python train.py --crop_scale_min=0.7 --horizontal_flip=true --color_jitter=0.1 --targets=["class"] --beta2=0.99 --beta1=0.95 --shampoo_beta=0.95 --max_precond_dim=1024 --adamw_lr_other_params=0.00086 --gradient_centralization=true --epochs=6.0 --final_lr_fraction=0.01 --warmup_steps=290 --adamw_weight_decay_other_params=0.05
Rows from block 2, named by matrix and row number. Rows with one number belong to one neuron. Each number is 128 + 32 x the weight over its row's rms, rounded and kept within 0 to 255. All counts start at 0. After the name is the row's rms in percent of the matrix's.
# u: gMLP up (value half) (model.blocks.2.mixer.u.weight, 384x384), inputs 77-153
# v: gMLP up (gate half) (model.blocks.2.mixer.v.weight, 384x384), inputs 77-153
# out: gMLP down (model.blocks.2.mixer.out.weight, 384x384, transposed), outputs 77-153
u.233 105 [138 140  85 111 112 112 121  96 156 123  85  73 108  99 155 196 119 118 156 143 173 115 188 117 166 109  99 105 125 162 150 125 116 110 101 161 135  70 119 109 127 107  87 114 144 163 120 119  94 168 154 132 102 123 130 133 132 128 124 145  91 153 191 128 122 104 128 177 152 145 126 119 113 116  93 147 177]
v.233 085 [114 120 102 169 114 178 181 137 112 202 123  85 113  82 151 139 145 104 184 145 155 115  80 176 174 111 140 107 146 125 170 136 117 159 198 116 176 120 114 141 122 113 142 119 136  93 147 131 125 119 113 113 173 100 112  85 132 115 153 201 140 128 135 105  61  59 129  42 150 119 151 137 160 138 145  88 144]
out.233 106 [167 128 150 142 155 134 147 122 121 179  71 117 105 126 103 118 118 121 131  82 154 124 120  99 155  92 138 173 153 113 120 137 115 112 168 115 177 168 159 159 128 122 164 132  78 122 169 160 148 111 103 120  68 162 123 138 189 185 116  85  83  88 146 209 112 157 116 137 125 128 166 142  87 173 114 140  92]
u.234 104 [ 98 164 161  81 142 150 178  52 196 158 140 111 132 114 107 109 217 118  92 150 126  94 141 177 140 141 166 100  92  93 121 113 140 140  99  23 109  84 115 127 127  85  79  58 211 106 114 123 168 111 150 115 120 145 133 100 114  95 131 144 145 174  49 164 135 180 124 132 201  71 102 123 108 117 126 187 163]
v.234 108 [169 169 152 165  62 133 103 164 127 127 180 123 150 126 109 152 140 126  98 112  92 157  87 102  61 147 147 101 168 159 136 153 110 150 127  79 123 128 117  94 129 114  58 120  92 170  79  79 161 115 127 139 107 124 109 153  85 144 153 106 152  95  81 135 119 145 112 142  66  80 125 127 151 129 115 140 132]
out.234 100 [126  48 156 117 124 147 190 139 119 159 105 146  64  97 121 172 158 108 172 141 130  98 171 111 142 122 131  87 139 133 201 120  88 120  97 147 181  72 115 147 142  86 179 180 117 156  66 171 111 151 173 150 127  74 100 139 167 108 130 130 168 149 127 142 139 118 111 156 133 112  96 108 102 116 106  75 126]
u.235 103 [166  97  81 108 135 147 149  92 163 154 118  64 196 132 122 119 203 172 114 180 118 154 114 142 122 107 144 125  80 112 113 162 129 193 120  64 120 118 121 139  86 169 118 116 114 130 130 160 131 142 155 133 149 114 141 143  71 156 156 112 140 180 167 105 140 120 114  81 133  88 162 150 113 137 124 140 128]
v.235 093 [126 108  97 109 187 124  71 155 147 145 166 147 120  64 144 180  92 104  89 169 158 191 179 115 113 172 114 140 138 128 144  98 116 128 121 135 153  90  99 157 210  93 147 118 129 147 157 190  97 157 143 108 146 117  53 131 135  80 139 118  89 149  95 101 167 107 186 125  89 150  69 177 148 113  96 124 113]
out.235 097 [135 157 136 115 180 214 123 151  66 114 209 149 118 154 121 108 172 161 108 107  96 153 132 184 163 155 166 145 127 104  77 116  99  81 119 134 119 192 159 124 159 161 147  95 101 120  82  99 113 164 110  94 120 164 192 110 114 108 140 149 110 140 154 137 171 148 133 134 180 126 220 159 163 149 133 161  70]
u.236 093 [131  92  82 102 199 131 138  60 135  90 214  91 120 166  76 153 157 107  91 132 138 161 131 113  93 120 154  64 101 138 101  99 149 169 220 132 190  76  68 160 192 160 165 113  66 126 129  86 148 157 173 128 117  75  75 205  83 110  88 135 141 136 106 129 119 148 148 168  93 123 141 173 167 124 104 134 117]
v.236 093 [202 129 149  79  79 154 103 162 162 156 106  78 119 137 114 144  99 137 123 119 110 142 104  96  95 152 114  96  91 142 153 129  96 168 161 138 162 175 120 168 133 149 141 124 127 171  59 132 154 141 118 170 167  92 187 145 133 121  99 181 131 117 115  99 104  95  60 104 153 153  95 190  99 210 105 111 186]
out.236 099 [121 138 140 178 114 112 116 149 106 109 123 110  86 230 152 169 111 123 137 141 126  80 121 178 136  54 118 130  74 106 146 122 142  76 109 126  98 161 121 116 156 162 126 150 102 176 135 121 170 104  77 144 133 144 123 178 195 122 151 104 103  69 117 106 129 121 153 100  67 174 140 136 161 113 143 120 148]
u.237 092 [152 105 188 176  81  72 157 131  91 165 115 143 149 143 137 143 138 128 118 187 138 122 107 140 100  96 172  77  95 107  96 111  88 150 130 120  71  78 106  64  86 109 144 138 202 171 148 114 118 127 132 118 138  60 152 152 106 132 164 127  99  89 179 124  93 123 121 139  97 191 151 106 174 167 129 122 113]
v.237 088 [129 146 193 134 136  70 153 128 124 147 166  90 146  81 124 155  87  93 147 164 146 126  57 152 134 183 118 105 189 144 142 168 124 150 165 113 113 171  88  83 101 177 172  94  76  77 164 136 113 114 175 156  21 185 179 134 114 171  71 120 154 103 112 130  75  93 132 132 127 111 162 120 146 115 118  91 119]
out.237 099 [162 132 142  89 129 178 149 111 160 160 154 128 130 163 143  59 115 178 178 137 180 154  87 122 124 147 151  86 163 109 142  81 131 132 171 154 129 137  75 111 101 136 161 168 139  96 189 150 114 105 104 142 120 136 144 144 120 121 170 149 153 155 149 128 165 164 109 109 127 125  90 125 170 123 143 112 176]
u.238 100 [166  90 115 120 127 102 121  78 115 175 172 129 166 104 145 120 191 132 100  93 108 111 136 171  92 147  87  90  98 105 143 128 134 211 108 131 143 131 129 176 115 136 127 148 128 107 115 113  97 174  73 100  86  92  84  93 168 109 152 136 165 105  93 169 138 141  91 160 143 147 140 144 144 189 138 141 128]
v.238 108 [110 158  58 181  91 101 150 156 136 151 107 154 162 133 149 194 115  82 119 126 117 172 104  93 107 140 136 123 117 103 154 150 127 127 149 117  62 101 126 103 117 160 166  84 160 143 142 122 134  81 129 131 156  91 143 127 144 112 110 220 137 140 136 118 110  84 166 146 124 146 101 123  80 104 143 137 129]
out.238 094 [ 76  96 162 134 104 121  86 157 114  83 103 141 132 151 109  93 163 171 137 181 138 191 116 128 101  71 126 117 103 182 109  97  89 137  82 121 148  73 114 141 129 124 134  66 146 157 134 126 101 136  95 100 189 130 149 106 123 170 129 121 137 134 107 112  94  58 177 116 123  92 186 123 150 131  81 178 142]
u.239 093 [ 91 118 171 158 124  90 153 118  80 126 142 128 153  75 131  88 170 147  99 124  91 126 155  96  83 165 107  80 129 183 106  48 137 119 115 106  97  85 196 116  63  92 139 153 170 115  83  70 154 112 136 102  82 206  64 184 128 152 119  81 135 105 116 107 102 110 104 107 111 135 146 159 174  81 122 118  95]
v.239 105 [122 130 146 140 128 131 160 117 150 131 147 120 109 105 100 167 102 118 175 138 129 164  90 125 141 106 114 104 174 107 104 113 164 154 131 116 107 101 133 105  80 139  97 148 105 137 122 112 149 162 139 123 150 110 162 120 136 164  86 187 208 127 147 118 139  95 120 169  93 144 103 129 121 177 113 145 162]
out.239 103 [117 122 126 115  85 120 115  69 116 120 138 154 130 155 105  89 132 107  82 102 121 101 145 113 160  94  84 167 145 120  92 120 172  88 142 107 179 120 138 103 154 149 138 144  88 153 169 101  74 202  91 215 109  86 154 133 107 126 129 159 177 131 139 116 128 125 154 120 147 123 126 143  83 158  81 119 194]
u.240 102 [113 132 129 196 115 161  77  97 158 110  95 167 115 130 133 127 115 170 148  90 136 140 177  97 113 127  55 114 122 150 106 168 124 138 104 112 100  73  94  91 164  70 143 107 138 161 134  92  81 106 107 121 136  82 138 130 183 145 112  80 119 142  82  98 154  88 166 172 124 175 130 118 109 185 121 131 127]
v.240 086 [150 158 108 112  90 108  73 163 120  95 160 126 140 177 128 127 120  81 237 127  79  96 146 111 151 122 131 137 166 110 150 135 110  85 106 102 116 100 183 150 155 154 131 145 109 158 153 170 113 131 106 122 152 192 110 128 111 153 119 142 167 142  90 179 102 151 140 157 109 128 106  85 136 140 151 154 135]
out.240 098 [ 97 180 147 114 140 131 102 150 145 110 168 118  99 131 129 112 158  92  44 179 143 137 109 126 106 167 138 153  90 169 105 110 123  86 148 144 116 108 104 135 121  92 129 131 113 172 135 105 141  80 129 126  91 127 100  92  78 113 180 106 157 120 125 133 122 138 146 132 162 148 148 163 134  71 108 100 139]
u.241 103 [133 139  85 175 120 156 102 164 112 131 145 103 128 108 108 190 116 110  90 158  77 118 117  96 112 154 152 114 124 142  50 138 142 155 198 179 162 176 155 139 123  74 155 101  93 114 116 120 109 137  48 151 124 122 112 127  83  73 119 147 139 156 138 172  82 114 143 134 218  60 120 150  91 188 177 168 101]
v.241 100 [157 104 151 106 147 139 162 129 152 188 117 102 204 159  66 103 126  85 115 158 101  78  97 108 143 156 157 128 111 160 163 135 173  89 117 152 143 121 155 137 160 106 124 110  91 115 160 113 120 101 180 131 131 116 204 134 136 135 163  75 147 127 141  99 180 165 121 113 102 167 184 112 134 110 122 155 120]
out.241 094 [142 160 114 146 154 202 114 144 142 139 116 116  68 139 187 192 114 135  53 124 110  77 152 151 168 165  76 126 103 152 115 116  26 132  90 134  70 161 121 163 144  96  83  72 104 174 148 148 136 138 114  95 135 102 108 153  52 182 144 129 129 110 161 124 104 128 164 154 117 148 162 162 121  76 110 168 156]
u.242 097 [122  94 149 149  82 178 161 121 111 102 127 108  99  68 149  91 148 168 117 139 108 152 123 132 155 111 139 173 118 175 174  88 135 160 126 126  91 115  96 176 107  65 138  40 136 110 168 174 132 138 132 108 114 131 173 160 140 104  97 125 122 142 121  64 105 114 180  97 134  61 148 156 120 142 203 149 155]
v.242 097 [121 127 135 133 132 118 135 159 177  66 121 156 176 110 115 151 133 168 140 112 153 172  89 134 118 100 160 155  99 126 151  52 100 177  98  70 168 107 127 117 144 112 108 115 118 151  40 152 152 180 114 132 175 154 128 124  58 107 115 118 189  85 103 109 167 137 128  91 143 129 130 159 162 152 137 110 162]
out.242 103 [137 109 150 106 148 146  96  82 131 128 106  93 128 147 123 141 115 134 161 103 151 104 103 192  98 140 167  84 116 141 178 143 114 147 131 170 110  77 147 132 196 173 167 142 120  98 150 135 207 118 102  86 136 147 103 135 126  92 143 153  71 137 146 118 142 106 147 136  77 115 153 112 114 100 130 139 114]
u.243 108 [150 145 152 128 172 150 126 136 143 153 168  89 122 166 105 120 117 112 123 165 125 146 159  95 158 189 113 112 163 174  50 128 163 135  71 149  74  94  91  69 175 177 162 117  98 145 141 113  99 150 147  81 207 124 110  93 136 141 109 123 161 175 132 173 173 115 136 184 153 130 104 166 168 140 106 111 144]
v.243 104 [130 111 165 105 154 164 132  61 135  95 108 141 124  92 113 103 170 108 185 125 160 102 149 125 106  99 162 146 114  83 133 130 103  81 113 125 129 136 232 112  95 142 152 110  92 143 125 133  75 170 108 144 143 132 136 106  74 124  95 158 139 147  88 171 137 116 128 185  80 161 152 141 142  97  64 158 122]
out.243 094 [146 101 107 172 138  84 150  63 152 165 107 146  96 185 115 134 122 137 110 101 156 161 109 145  91 160 153 115  53  59 183  77 123 150 148 116 147 131 117 138  65  98 154 123 156 109 112 161 130 138 105 101 159 120 132  80 135 160 171  99 136 133 165 190 127  92  45 106 158 191  90 168 160 177 107 120 150]
u.244 104 [ 45 125 127 150 112 110 107 117 121  86 123 136 131 149 146 121 121  64 107  86 173  82  97  47 146 125 166  92  68  94 126 139 118  47 125 144 104 152 135 143 137 137 107  54 138  77 154  36 140  48 166  96 113 142 110 110 223 146  56 126 161 176 208  98 128 158 153 111  85 118  58 103 168 133  84  87 124]
v.244 104 [135 132 105  96 135  81 124 178 112  88 107 141  97 125 115 162  82 132 150  96 133 155 150 126 168  93 104 124  92 133 253 154 138 142 140 127 130 135 126 133  73 127 120 116 105 195 125  90 156 120 120 137  85  88 187 132 198 117 136 145 113 114 148 128 169 103 145 135 149 167  92  62 107 152  64 118 136]
out.244 106 [142 141 147 126 129 114  87 132 119 186  95  88 119  71 165 114 142 189 137 130  90  76  92 113 165 162 181 166 132 113  79 132 116 113  93 179 131 167 120 128 123 103 168 146  98 115  83 159 188 100  81  97 133 162  92  74  82 125 111 135 143 162 121 128 170 101 112 101 120 107 181 100 172 149 153 142 106]
u.245 090 [183  92 139 107 162  94 121 122  97 165 128  99  98  90 137 125 149 160 123 185 126  82 147  82 119  85 166  96 122 162 104 139 135 121 200 143 135 149 154 165  57 147 150 117  95 152  62 153 126 184 107 124 142  98 173 175 142 104 152 143 121 119 124 140 107 103 121 119 155 121  94 162  97 179  91 142 113]
v.245 108 [125  85  95 104 134 127 142 110 123  99 113 130 146 138  83 220  75 132 125  64 118 106 159 120 102 152 134 149 122 107 159 132 146  68 180  95  72  82 133 164 122 168 116 121 100  88 169 183 146 163 112  90  94 112 112  87 135 134 110 174 154 135  54  98 147 186 118 173 144 180  81 110 146 114 101 110 156]
out.245 104 [149 117 103 161 121 155 119  92  38 161 158 149  85 102 109 156  56 119 109 117  77 135  93 160 111 125 122  84 130 168 131 183 142 154 113  95 126 113 160 167 146  63 154 174  81 118 138 139 110 117 164 214 157 164 128  84 107  99 180 164  92 109 103 131 198  80 153 149 136 146 144 164 151 123  82 172  96]
u.246 099 [114 142 150 155  72 185 139 166  95 151 129  90 130 126 124 117  90 157  83 142 124  83  77 144  33 126  57 122 166 113 134 118 109  47 113  74  69 201  81 117 126 125 134 112 176 134 148 103 119 151 167 130  98 129  95 138 153 108 114 126 125  71 146 110 168 147 131  90 131 100 156  46 152 122 130 159  66]
v.246 098 [148 107 172  90 132 131  97 118 173 130 112  99 142 195 155 126 150  81 118 153  91 114 116 130  99  85 172 136 137 202 113 111 179 154 144 138  88 119 110 137 135 105 115 199  90 125  92 143  94 129 117 174 108 160 135 121 158 171 122  89 156 151 195  90 148  93 106 112 138  83 100 185 163 150 135 148 110]
out.246 098 [ 57 178  94 101 155 101 162 102  98  80  75  97 185 107 161 118  55  90 131 114  78 105 111 107 137  70 148 112 150 139 142  99 142 133 108 144 123  98 105 103 167 113 120 144  43 131 129 147 116 174  77 124 133 152 142 153 151 136 102 118 124 139 169 125 205  96 103 126 149 178 194 183 141  66 160 147 122]
u.247 095 [176 162 161 120 112 132 146 122 196 173  95  91 122  93 167 141 160 146  80 152 153 185 104 144 138  86 106 187 139 178 116 117 135  68 117 168 156 125 158 119 128 147 118  96 132 143 129  96 102  90 152 167 131 116 128 129 178 162 158 162 136 103 122 134 142  76 127 194 163 128 125 153 121 151 162 118 189]
v.247 105 [ 83 122  90 125 143 110  83 157 171 152  58 135 153  92 112 143  96 149 194 109 157 113 133  99 126 124 141  97 112 126 122 101 146 187 103  83 181  89 118 165 168  69 130 105  47  95 143  68 175 130 113 108 110 132 121 117 176  86 146 162 115 173  97  92 142 125 163  88 111  68 122 173 116  73  71 109  97]
out.247 096 [135  60  77  93 111 129 194 146 126 138  90 140 138 182 112 164  94 142 167  85 124  88 128 110 117 122 167 136 110  97 154  93 163 101 113 122  68 147 201 102 130 117 135 123 124 131 124 111 174 174  81 194  71 183  96 163 147  85  76 140 145 140 144 175 138  57 122 101 109 123 157 124 136  64 113  94 165]
u.248 094 [126 159 147  98 128 102 162  90 124  97  82 129 133  69 194 203 115 110 164 160 120 130 116 179 155 101 131 172 158 156 101  66 125 169  80 126 134  57 120  97  92  98 116 106  87 126 130 144 145  92  61  94 155  86 178 163 110  94 154 143  81 141 121 106 140 136 127 132 130 139 143 180 168  51 198 131 132]
v.248 104 [134 138 119 151 155 148 113 161 134 147 124 120 152 128  83  69 110 144 128 172 113 163 152 134  67 113 139 100 156 131 216 197 135  94 111 124 105 136 132 144 127 156 128 130 124 210  75 124 124 149 139 155 167 135 159 113 102 167 172 127 102  91  72  98 111  92  90 186 162 150 115 163 118 114  56 129  85]
out.248 094 [136  86 105 124 123  74 122 167 135 140 142 135 115 115 193 202 114  98 196 164  99 158 130 153  84  87 103 131 126 110 111  92  62 119  94 107  91 142 170 142 114 109 127 153 206 108 121 165 112 190 139  97 149 124 121 126 143 137 193 144 166  86 177  84 154 161 144 117  91 144 128 155  76  84 155 110 129]
u.249 112 [112 104  98 117  90 153 124 105 160  88  72 168 110 120  94 116 191 166  89 153 126 131 110 108 138  84 138 179  99 119 104 116  87 197  93 103 116  55 132 137  98 158 164 106 129 136 145 151  95  83 104 168  92 117 165 130 129  58 146 129  74 157 145 107 145  96 141 101 165  91 143 102 167 136 176 169 134]
v.249 105 [202 111 144 108 138 144 137  97 142 182  86  80 103 138 109 128  91 112  87 109 102  84 138 152  90 118 104 119 120 198 158 112 145  89  70 127 134 151 116  81 106 111 155 121 122 115  60 140 127 136 107  99  87 110 190  87 144 140 108 124 155 135 154  46 164 124  70 181  91 158 115 109 119 128 130  91 120]
out.249 103 [177 116 136 200 104 148 129 183 126 119 151  81 136  93  74 151 169  94 117 155 125 105  97 110 145 181 120 114 120 188 145 231 156 152 121  73 128 127 111 148 110 129 148 145 113 130 115 132 114 143 172 106 148 148 119 164 130 117 168 169  53 154 124 125 169 171 135 133 165 131 155 140 199 124 154 182 169]
u.250 099 [189 162 133 131 102 127 174 166 181 156 122 121 171  97 151 153 134 151 205  90 113  98 120 150 121 128 171 145 120  94  83 108 179 100  98 124 100 112 120 136  96 111 129 134  66 167 133 128 131 117 127 132  92 135  94 123 151 189 141 142 134 158 146 158 116 171 143 119 126 117 104  99  95 128  94  90 175]
v.250 098 [ 88 144  61  83 115  98  59 152  93 119 196 148 164 199 186 129 121  99 102  82  67  96 139 128 124 167 108 145  93 141 137 114 131 144 190 139 168 143 141 127 120 149 129 116 133 171  94 122 168 153 163 172 151  72  99 124 143  82 166 152 121 131 171 153 141 168 103 175 110 136  93 160 110 134  69 152  86]
out.250 096 [106 105  64 116 120 153 127 122 197 159 128 111  68 114 133 102  65  58 111 162  85 160 183 124 171  94  78 100 161 122  80 120 116 131 110 151 153 161  86 161 119 111 106 133 127  85 133  81 203 133 165 132 144 153 132  96 140 204 169  94 100 157  87 110 131  91  96 140 143 108 117  63 158 119 122 124 162]
u.251 100 [138 109 150 117 121 126 154 148 157 111 170 119  82 114 182  87 138 134  79 101  50 186 140  79 169  82 129 179 156 168 197 153 114 141 150 162 128  83 141 156 121  73 123  94 126 174 113  91 192 128  88 107 139 135 123 105  38 144 129 118 131  22 134  90  76 101 120  64  68 162 108  85 137 154 165 145  67]
v.251 103 [ 81 133 144 188 148  98 109  78 173 114 151  94 135 131 107 132 138 114 193  57 139 133 144 147  99 131 172 153 120  99  89 174 158 109 165 130 148 143 136 131  78 144 133 171  51 122 138 129  74 105 138 115 133 138 117  68  83 141 102  98 117 122 127  99 137 120 135 130 112  94 127 124  81 126 115 187  96]
out.251 103 [ 81 125  75 119 163 133  94 131 152 112 141 180 115 152  94  84 124 104 175 100 156 125 140 149 164  79 130 142 151  89  56 118 187 220  91 165  81  94 118 134 119 117  92  71 125  82 169 146 137 139 111 106 138 136 118 127 165 130 109  82 154 154 104 115 138 100  61 150 149 100 140 205  91 132 150 144 182]
u.252 098 [129 183 120 142 106  67 119 131 135 142 103 146 152 169 186 187 111 167  87 121 141 184  87  74  92 109 118 189 164 117 115 143 124 118 109  97 138 100 108 121 147 117 112 116 127 116 112 146  30 122 148 135 150 163 158 118 188 184 172 105 140 131 130 138  93 120 162 158  76 121 143 125 114 121 114 141 141]
v.252 102 [148 129 132 148 192 185 109 130  72 183 120 108 139 116  97  92 121 122  97 155 114  95  99 118 100 105 150 120 119 147 132  92 100 187 125 167 171 125 126 129  86 156 109 126 113 124  72  87 113 139 164  95 153  92  94 105 155 143 164 128 155 101 113 106 115 145  98 123 103 168 134 166 140 134 147 170  90]
out.252 097 [125 120 152  74 183  98 162 168 169 105 120 150  78 125 121 111 159 100 166 105  99  86 136 151  79 138 114 131  56 109 164 127 147 136 161 125 124 151 105 107 138  86 167 158 151 121 179 141 104 167 107 120 160 125 124 141  92 115 159 154 108 134 156 133  73  95 145  74 160 121  92 181  79 131 199 174 157]
u.253 099 [141 174 126 170 101  81 118 143  91 137 131 133 118 117 192 162 164 141 140 138  85 104 133 159 152 100 135 183 145 147 145 135 128 114 112 161 134 134 128 116  86 121 135 200  91 152 126 153 126 130 141 190 125  84 174 144 100 118 158  93 114 109 108  59 124 130 144  87 127 148 148 140 140 143 127 143 167]
v.253 097 [117  88 122  95 136 149 163 203 138 134 196  96 137 136 118 134 106  90 197 121 105 181  85 142 157 142 115 135 104 135 115 107 146 153 117 115 154  66 111  61 124 161 130 128 151 161 129 150 110 103 110 120 150 154 143 144  82  63 122 188 147 138 118 168 126 154 131 163 168 105  36 143 163 119 142 163 106]
out.253 102 [166 116 154 149 120 111 142 146 124 118 115 192 123 122 141 136 109 162 130 142 140 129 147 146 168  98  89 112 145 149 127  85 139 154 243 121  95  84  86 108 158  81  87 105 123 125 155 139 143 152 143  78 123 102 129 170 139 128 116 136  71 127  67  43 103  90 106 209 189 135 176 123 134 119 146 127 103]
u.254 117 [195  95 158 151  90 145 157 150 144 137  82 109 117 121 114 110  83 208 140 123 142 188  93 142 154 119 175 143 175  95 156 115 162 143 154 135 160 153 112 137 171 133 167 121 110 192 100 118  88 156 146 104  95 153  91 141 136 186 138 153 128 146 167 113 168 119  84 115  94 184 212  99 166  95  65  97 130]
v.254 100 [133 128 145 115 167 118 101 169 123 149 120 156 172 205 125 151  57 116 121 102 115 134 175 177 151 129 164 141 115 191 112 185 125  80 134 100 102 142  93 107 146 112 134 144 183 147 108 120 128 131 163 170 103 154  94 109 156 137 121  99  80  99 160 149 168 123 126 136  77 164 107 133  70 106 116 100 129]
out.254 109 [191 128 115 156  53 126 182 136 123 151 145 109 121 117 172 162 101 147 164 133 129 151  92  52  86 166  98  90 130 137 168 166 109 147  96 124 143  94 127 140 157  88 150 142 156  91 128 145 151 127  76 132  96  89 120 117  99 135 149 188  95  81 104 120 152 132 143  76 159 101 123  77 110 132  90 108 105]
u.255 096 [137 108 203 150 173 147 143  91 128 104 104 149 152 140 149 136 107 108 184  73  78 162 161 120  67 159  92 145 171 104 170  88 120 141 100 105 144 100 129 111 181 128 123 155 116 112 111 122 174 149 165 161  94 141 140 170 147 137 102 109 156  91  80 142 163 110 125 176 163 163 133 172  95  96 127 100  87]
v.255 095 [140 153 156 141 158 147  93 110 171 146  92  81 132  34 109  92  66 141 104 109 105 130 148 114 165 140 170 154 130 112 102 160 120  88 135  73 169 118  87 113  90 149 129 164  68 119 107  89 123 163 140 144 125  97 159 135 133 105  80  85  63 140 143 116 183 197 170 135 166 113  90 181 130 149 115 144 107]
out.255 107 [207 132 149 161 114 153 156 144 138 136  76 127 129 122  91 172 135 117 115 157 154  92 120 166 104 135 130 140 102 110 133 134 102 113 126 144 169 136 164 175 111 159 206  95 141 101 139 140 152  62  47  86 142 136 119  69 111 154 149 169 167 148 134  87 130 130 129 180 112 128 103 101 126 131 165 144 165]
u.256 092 [171 165  75 136 135 144 161 139  76 181  72 129 114  92 130 137 132 162 146 180 112 151 114 100  91 146 199 148 165 133 136  99 124  94 171  88 107 134  97 168 138 149 119 128 106 112 128 174  83 106  94 124  88 197 167 123  89 144 169 128 147 101  62 163 130 159 143 127 118 154 117 150  88 108  82 173 114]
v.256 098 [ 89  56  98 167 112 135 137 126 138 105 135  71 185  58 181 117 120 144  88 144 109 169 153  41 103 130  71 131 118 142 174 129  95 173  96 124 143  94 112 118 169 101 178 145 148 138 139 130 124 148 154 155 169 141 106 107 119 116 104  95  72  92 150 178 102 106 138 145 118 105  84 126 168 167 110 118 134]
out.256 097 [ 97  83 121 104 112 121  47  74 106 101 107  76 135 146 222 147 157  81 129 149 113 192 104 105 131  76  73  99 117 134 102 111 153 120 148 153 180 114  96 142  66 107 159 161 103 158 161 100 137  93 164  97 127  60 131 131 119  87 129 136 129  87 105 127  84 148 112 132 114 147 118 128  77 128 130 128 175]
u.257 101 [156 104  75 149 139  94 137 117 161 109 129  91 136 112 148 125 131  85  82 182 185 157 147 129 102  95 138 134 165 127 130 159 108 142 169 101 132 107  92 155 129 169 114  78  80 129 118 143 134 137 171 112 125 172 205 120 181 123 102 149 144  86 128 118 123 132  89 123 158 128 153 136 151 165 165 132  91]
v.257 092 [138 159  99 104 144 180 113 139 113 106 102 134 196 141  99 113 187 150 138 167  90 150 121 165  68 232 142 152 142 131 103 129  92 109 160 139 123 131 131 136 173 114 177 150 119 127 107 185 125 143 123 197 131 101 173 166 147 130 143 130 149  99 105  96 129 167 110 111 141  80 193 167 116 100 147  81 131]
out.257 101 [ 89 108  76  99 146 106  90  95 154 143 135 151 121 187 154 143 103 187 141 163 162 158 180 166 119 106 137 165  57  97 125 161  63 128 113 172 124 113 131 139  93 112 170  82 150  67 152 118  71  86  99 120 188 100 143 107 121 101  84  83  75 163  57  94 145 112 117 157  63 162  99  65 100 116 141 112 164]
u.258 098 [132 104  93 161  73 122  97 140 111 129 172 143 122 152 173  76  95 123 151  98 145 128 105 137 149  82 167 101 162 123 134 178  42 101  64  85 105 107  62 139 186  77 123 118 111 155 128 168 129 144  81 145 147 106 110 175 176  81 139 145 157 116 115 169 133 169 165 139 108 129 163 140 142 169 134 114 161]
v.258 103 [145 118 166 120 170 149 166 131 116 104 117 135 126 127  88 170 154 139 128 140 126  65 203 182  92 147  95 122  85 127 132  94 126  86  88 156 122  80 128 116 159 173 100 177 110 152 128 103 152 119 104  95 153  99 120 141 115  95 121 121 153 152 154 178 138  57 164 122 202  91 114 141 167 160 130 170 146]
out.258 098 [154 159 131 175 197 109 116  90 171 163 107 122  87  97 166 118 157 113 131 143 152 121 114 134 120 128 127  97 144  97 153 178 123 130 144 167 121 127  98 129 112 135 147  73 116 133  95 146  93 146  68  50 120 124  84  87 133  78 168 143 159 173  87 145 203 185 162  80 140 123  90 122 143 179 174 185  69]
u.259 105 [110 106 124 132 137 149 122 116 159 164 100 144 159  92 136 170 122 188 135 107 152 186  93 146 121 119  96 135  95  90 128 132 127  36  91 135 110 111 115 102 123 171  78 107 113 122 122 106 164  72 125 107 212 155  92 171 114 142 156 201 111 220 111  98 120 162 125  93 144 121 113 103  90 120 136 122 102]
v.259 110 [108 152 125 125 145 109 100 130  71 121 107 135 152  92 148 183 143 132 205  98 162 193 145 162  52 126 101 122  55 164 158  90 138 143 168 144  98  49 189 207 156 113 150 165 131 126 139  85 112 146 104 129 157 114 104 126 120  98 139 102 113 133 119 130 123 103 118 129 110 142  80 133 139  88 167 135 136]
out.259 107 [ 81 116 126 135 118 155  90 113 172 183 113 119 154 123 130 131 139 114 147 123 134 119 134  92 152 130  62  47 178 174  84 156 117 136  82 169  93 114 130 124 140 104  97  85  94  56 154 122 154 176  70 150  88 144 168  97 120 160 189  88 102  73 134  62  73  94 173 174 167 136 147 139 159 186 100 135 117]
u.260 102 [ 56 109 103 168 141 129 169  93 104 121 100 138 169  56 146 103 173 102 139 169  87 199 200  74 132 158 137 105 111 143  86 110 110 130 149  55 138 141 110 136  53 105  86 149  86 186 168 130  83 150 124 144 117 106 165 110  79 182 150  94 128 116 135 143 157  86 183 145 153 124 188 166 112 111 143 112 124]
v.260 099 [146 140 125 149 179 159 107 157 103 133 114 155 139 154 114 189 156 116 145 127 142 133  51  95 110 111 114 109  82 122 131 109 154 132 115 198 145 146  91 100  80 168 128 165 142 166 128  75  60 115 113 158 115 135 106 105 165 176 148 121 123 142 170  94 110  87 156 113 121 177  83 115 158 125  98 107 217]
out.260 097 [133 225 166 132  58 113 161  93 129 109 120 123 126 121 141 101 157 143 145 135 148  96 120 227 170  85 127 131 141 124 179 176 167 143 120 120 108 100 118 102 205 182 143 211 154 118  89  67 122 136 199 148 116 163 131 146 153  85 181 166 124  97 143 123 108 102 169 165 158 124 125  62 129  86  86 113 142]
u.261 105 [210 107 163  78 159 128 165  85 107 105 113 128 123 134 131 104 113 163 134 140 110 158 161  70  90 181 147 138  89 180 162 107 118  99 113  78 134 119 125  96  63  99 125 134 160 158 154 113 138 163 112 114 139 121 135 155 156 220 131 103 180 143  87 162 188 126 104 172  86 175 142 103 103 127 163  76 131]
v.261 102 [166 118 111 123  84 135  68 100 114  61  94 131 129 122  85 199  92  94  91 155 134 105 123 172  42 154 105 139  96  99  73 114 146 128  85 123 109 107 176 146 111 144 175 124 118  95 127 106  62 120 120  82 102  70 154 171 145 102 145 171 104 137 177 115 106 142 205 155 166 150 148 156 191 161 121 108 128]
out.261 102 [177 146 226 162  94 118 120 120 123  78  72 158 114 155 132 127 130 141 122 128  96 123 148 151 138 162 128 144 136  63 162 166 125  85  85 139 178  82  63 125 153 162  72 132  86 206 125  52 108 111 121  85  88 148 103 141 127 132 125 138 101  88 118 138 197 156 146  63 164 129 110 116  57 126 126 183  82]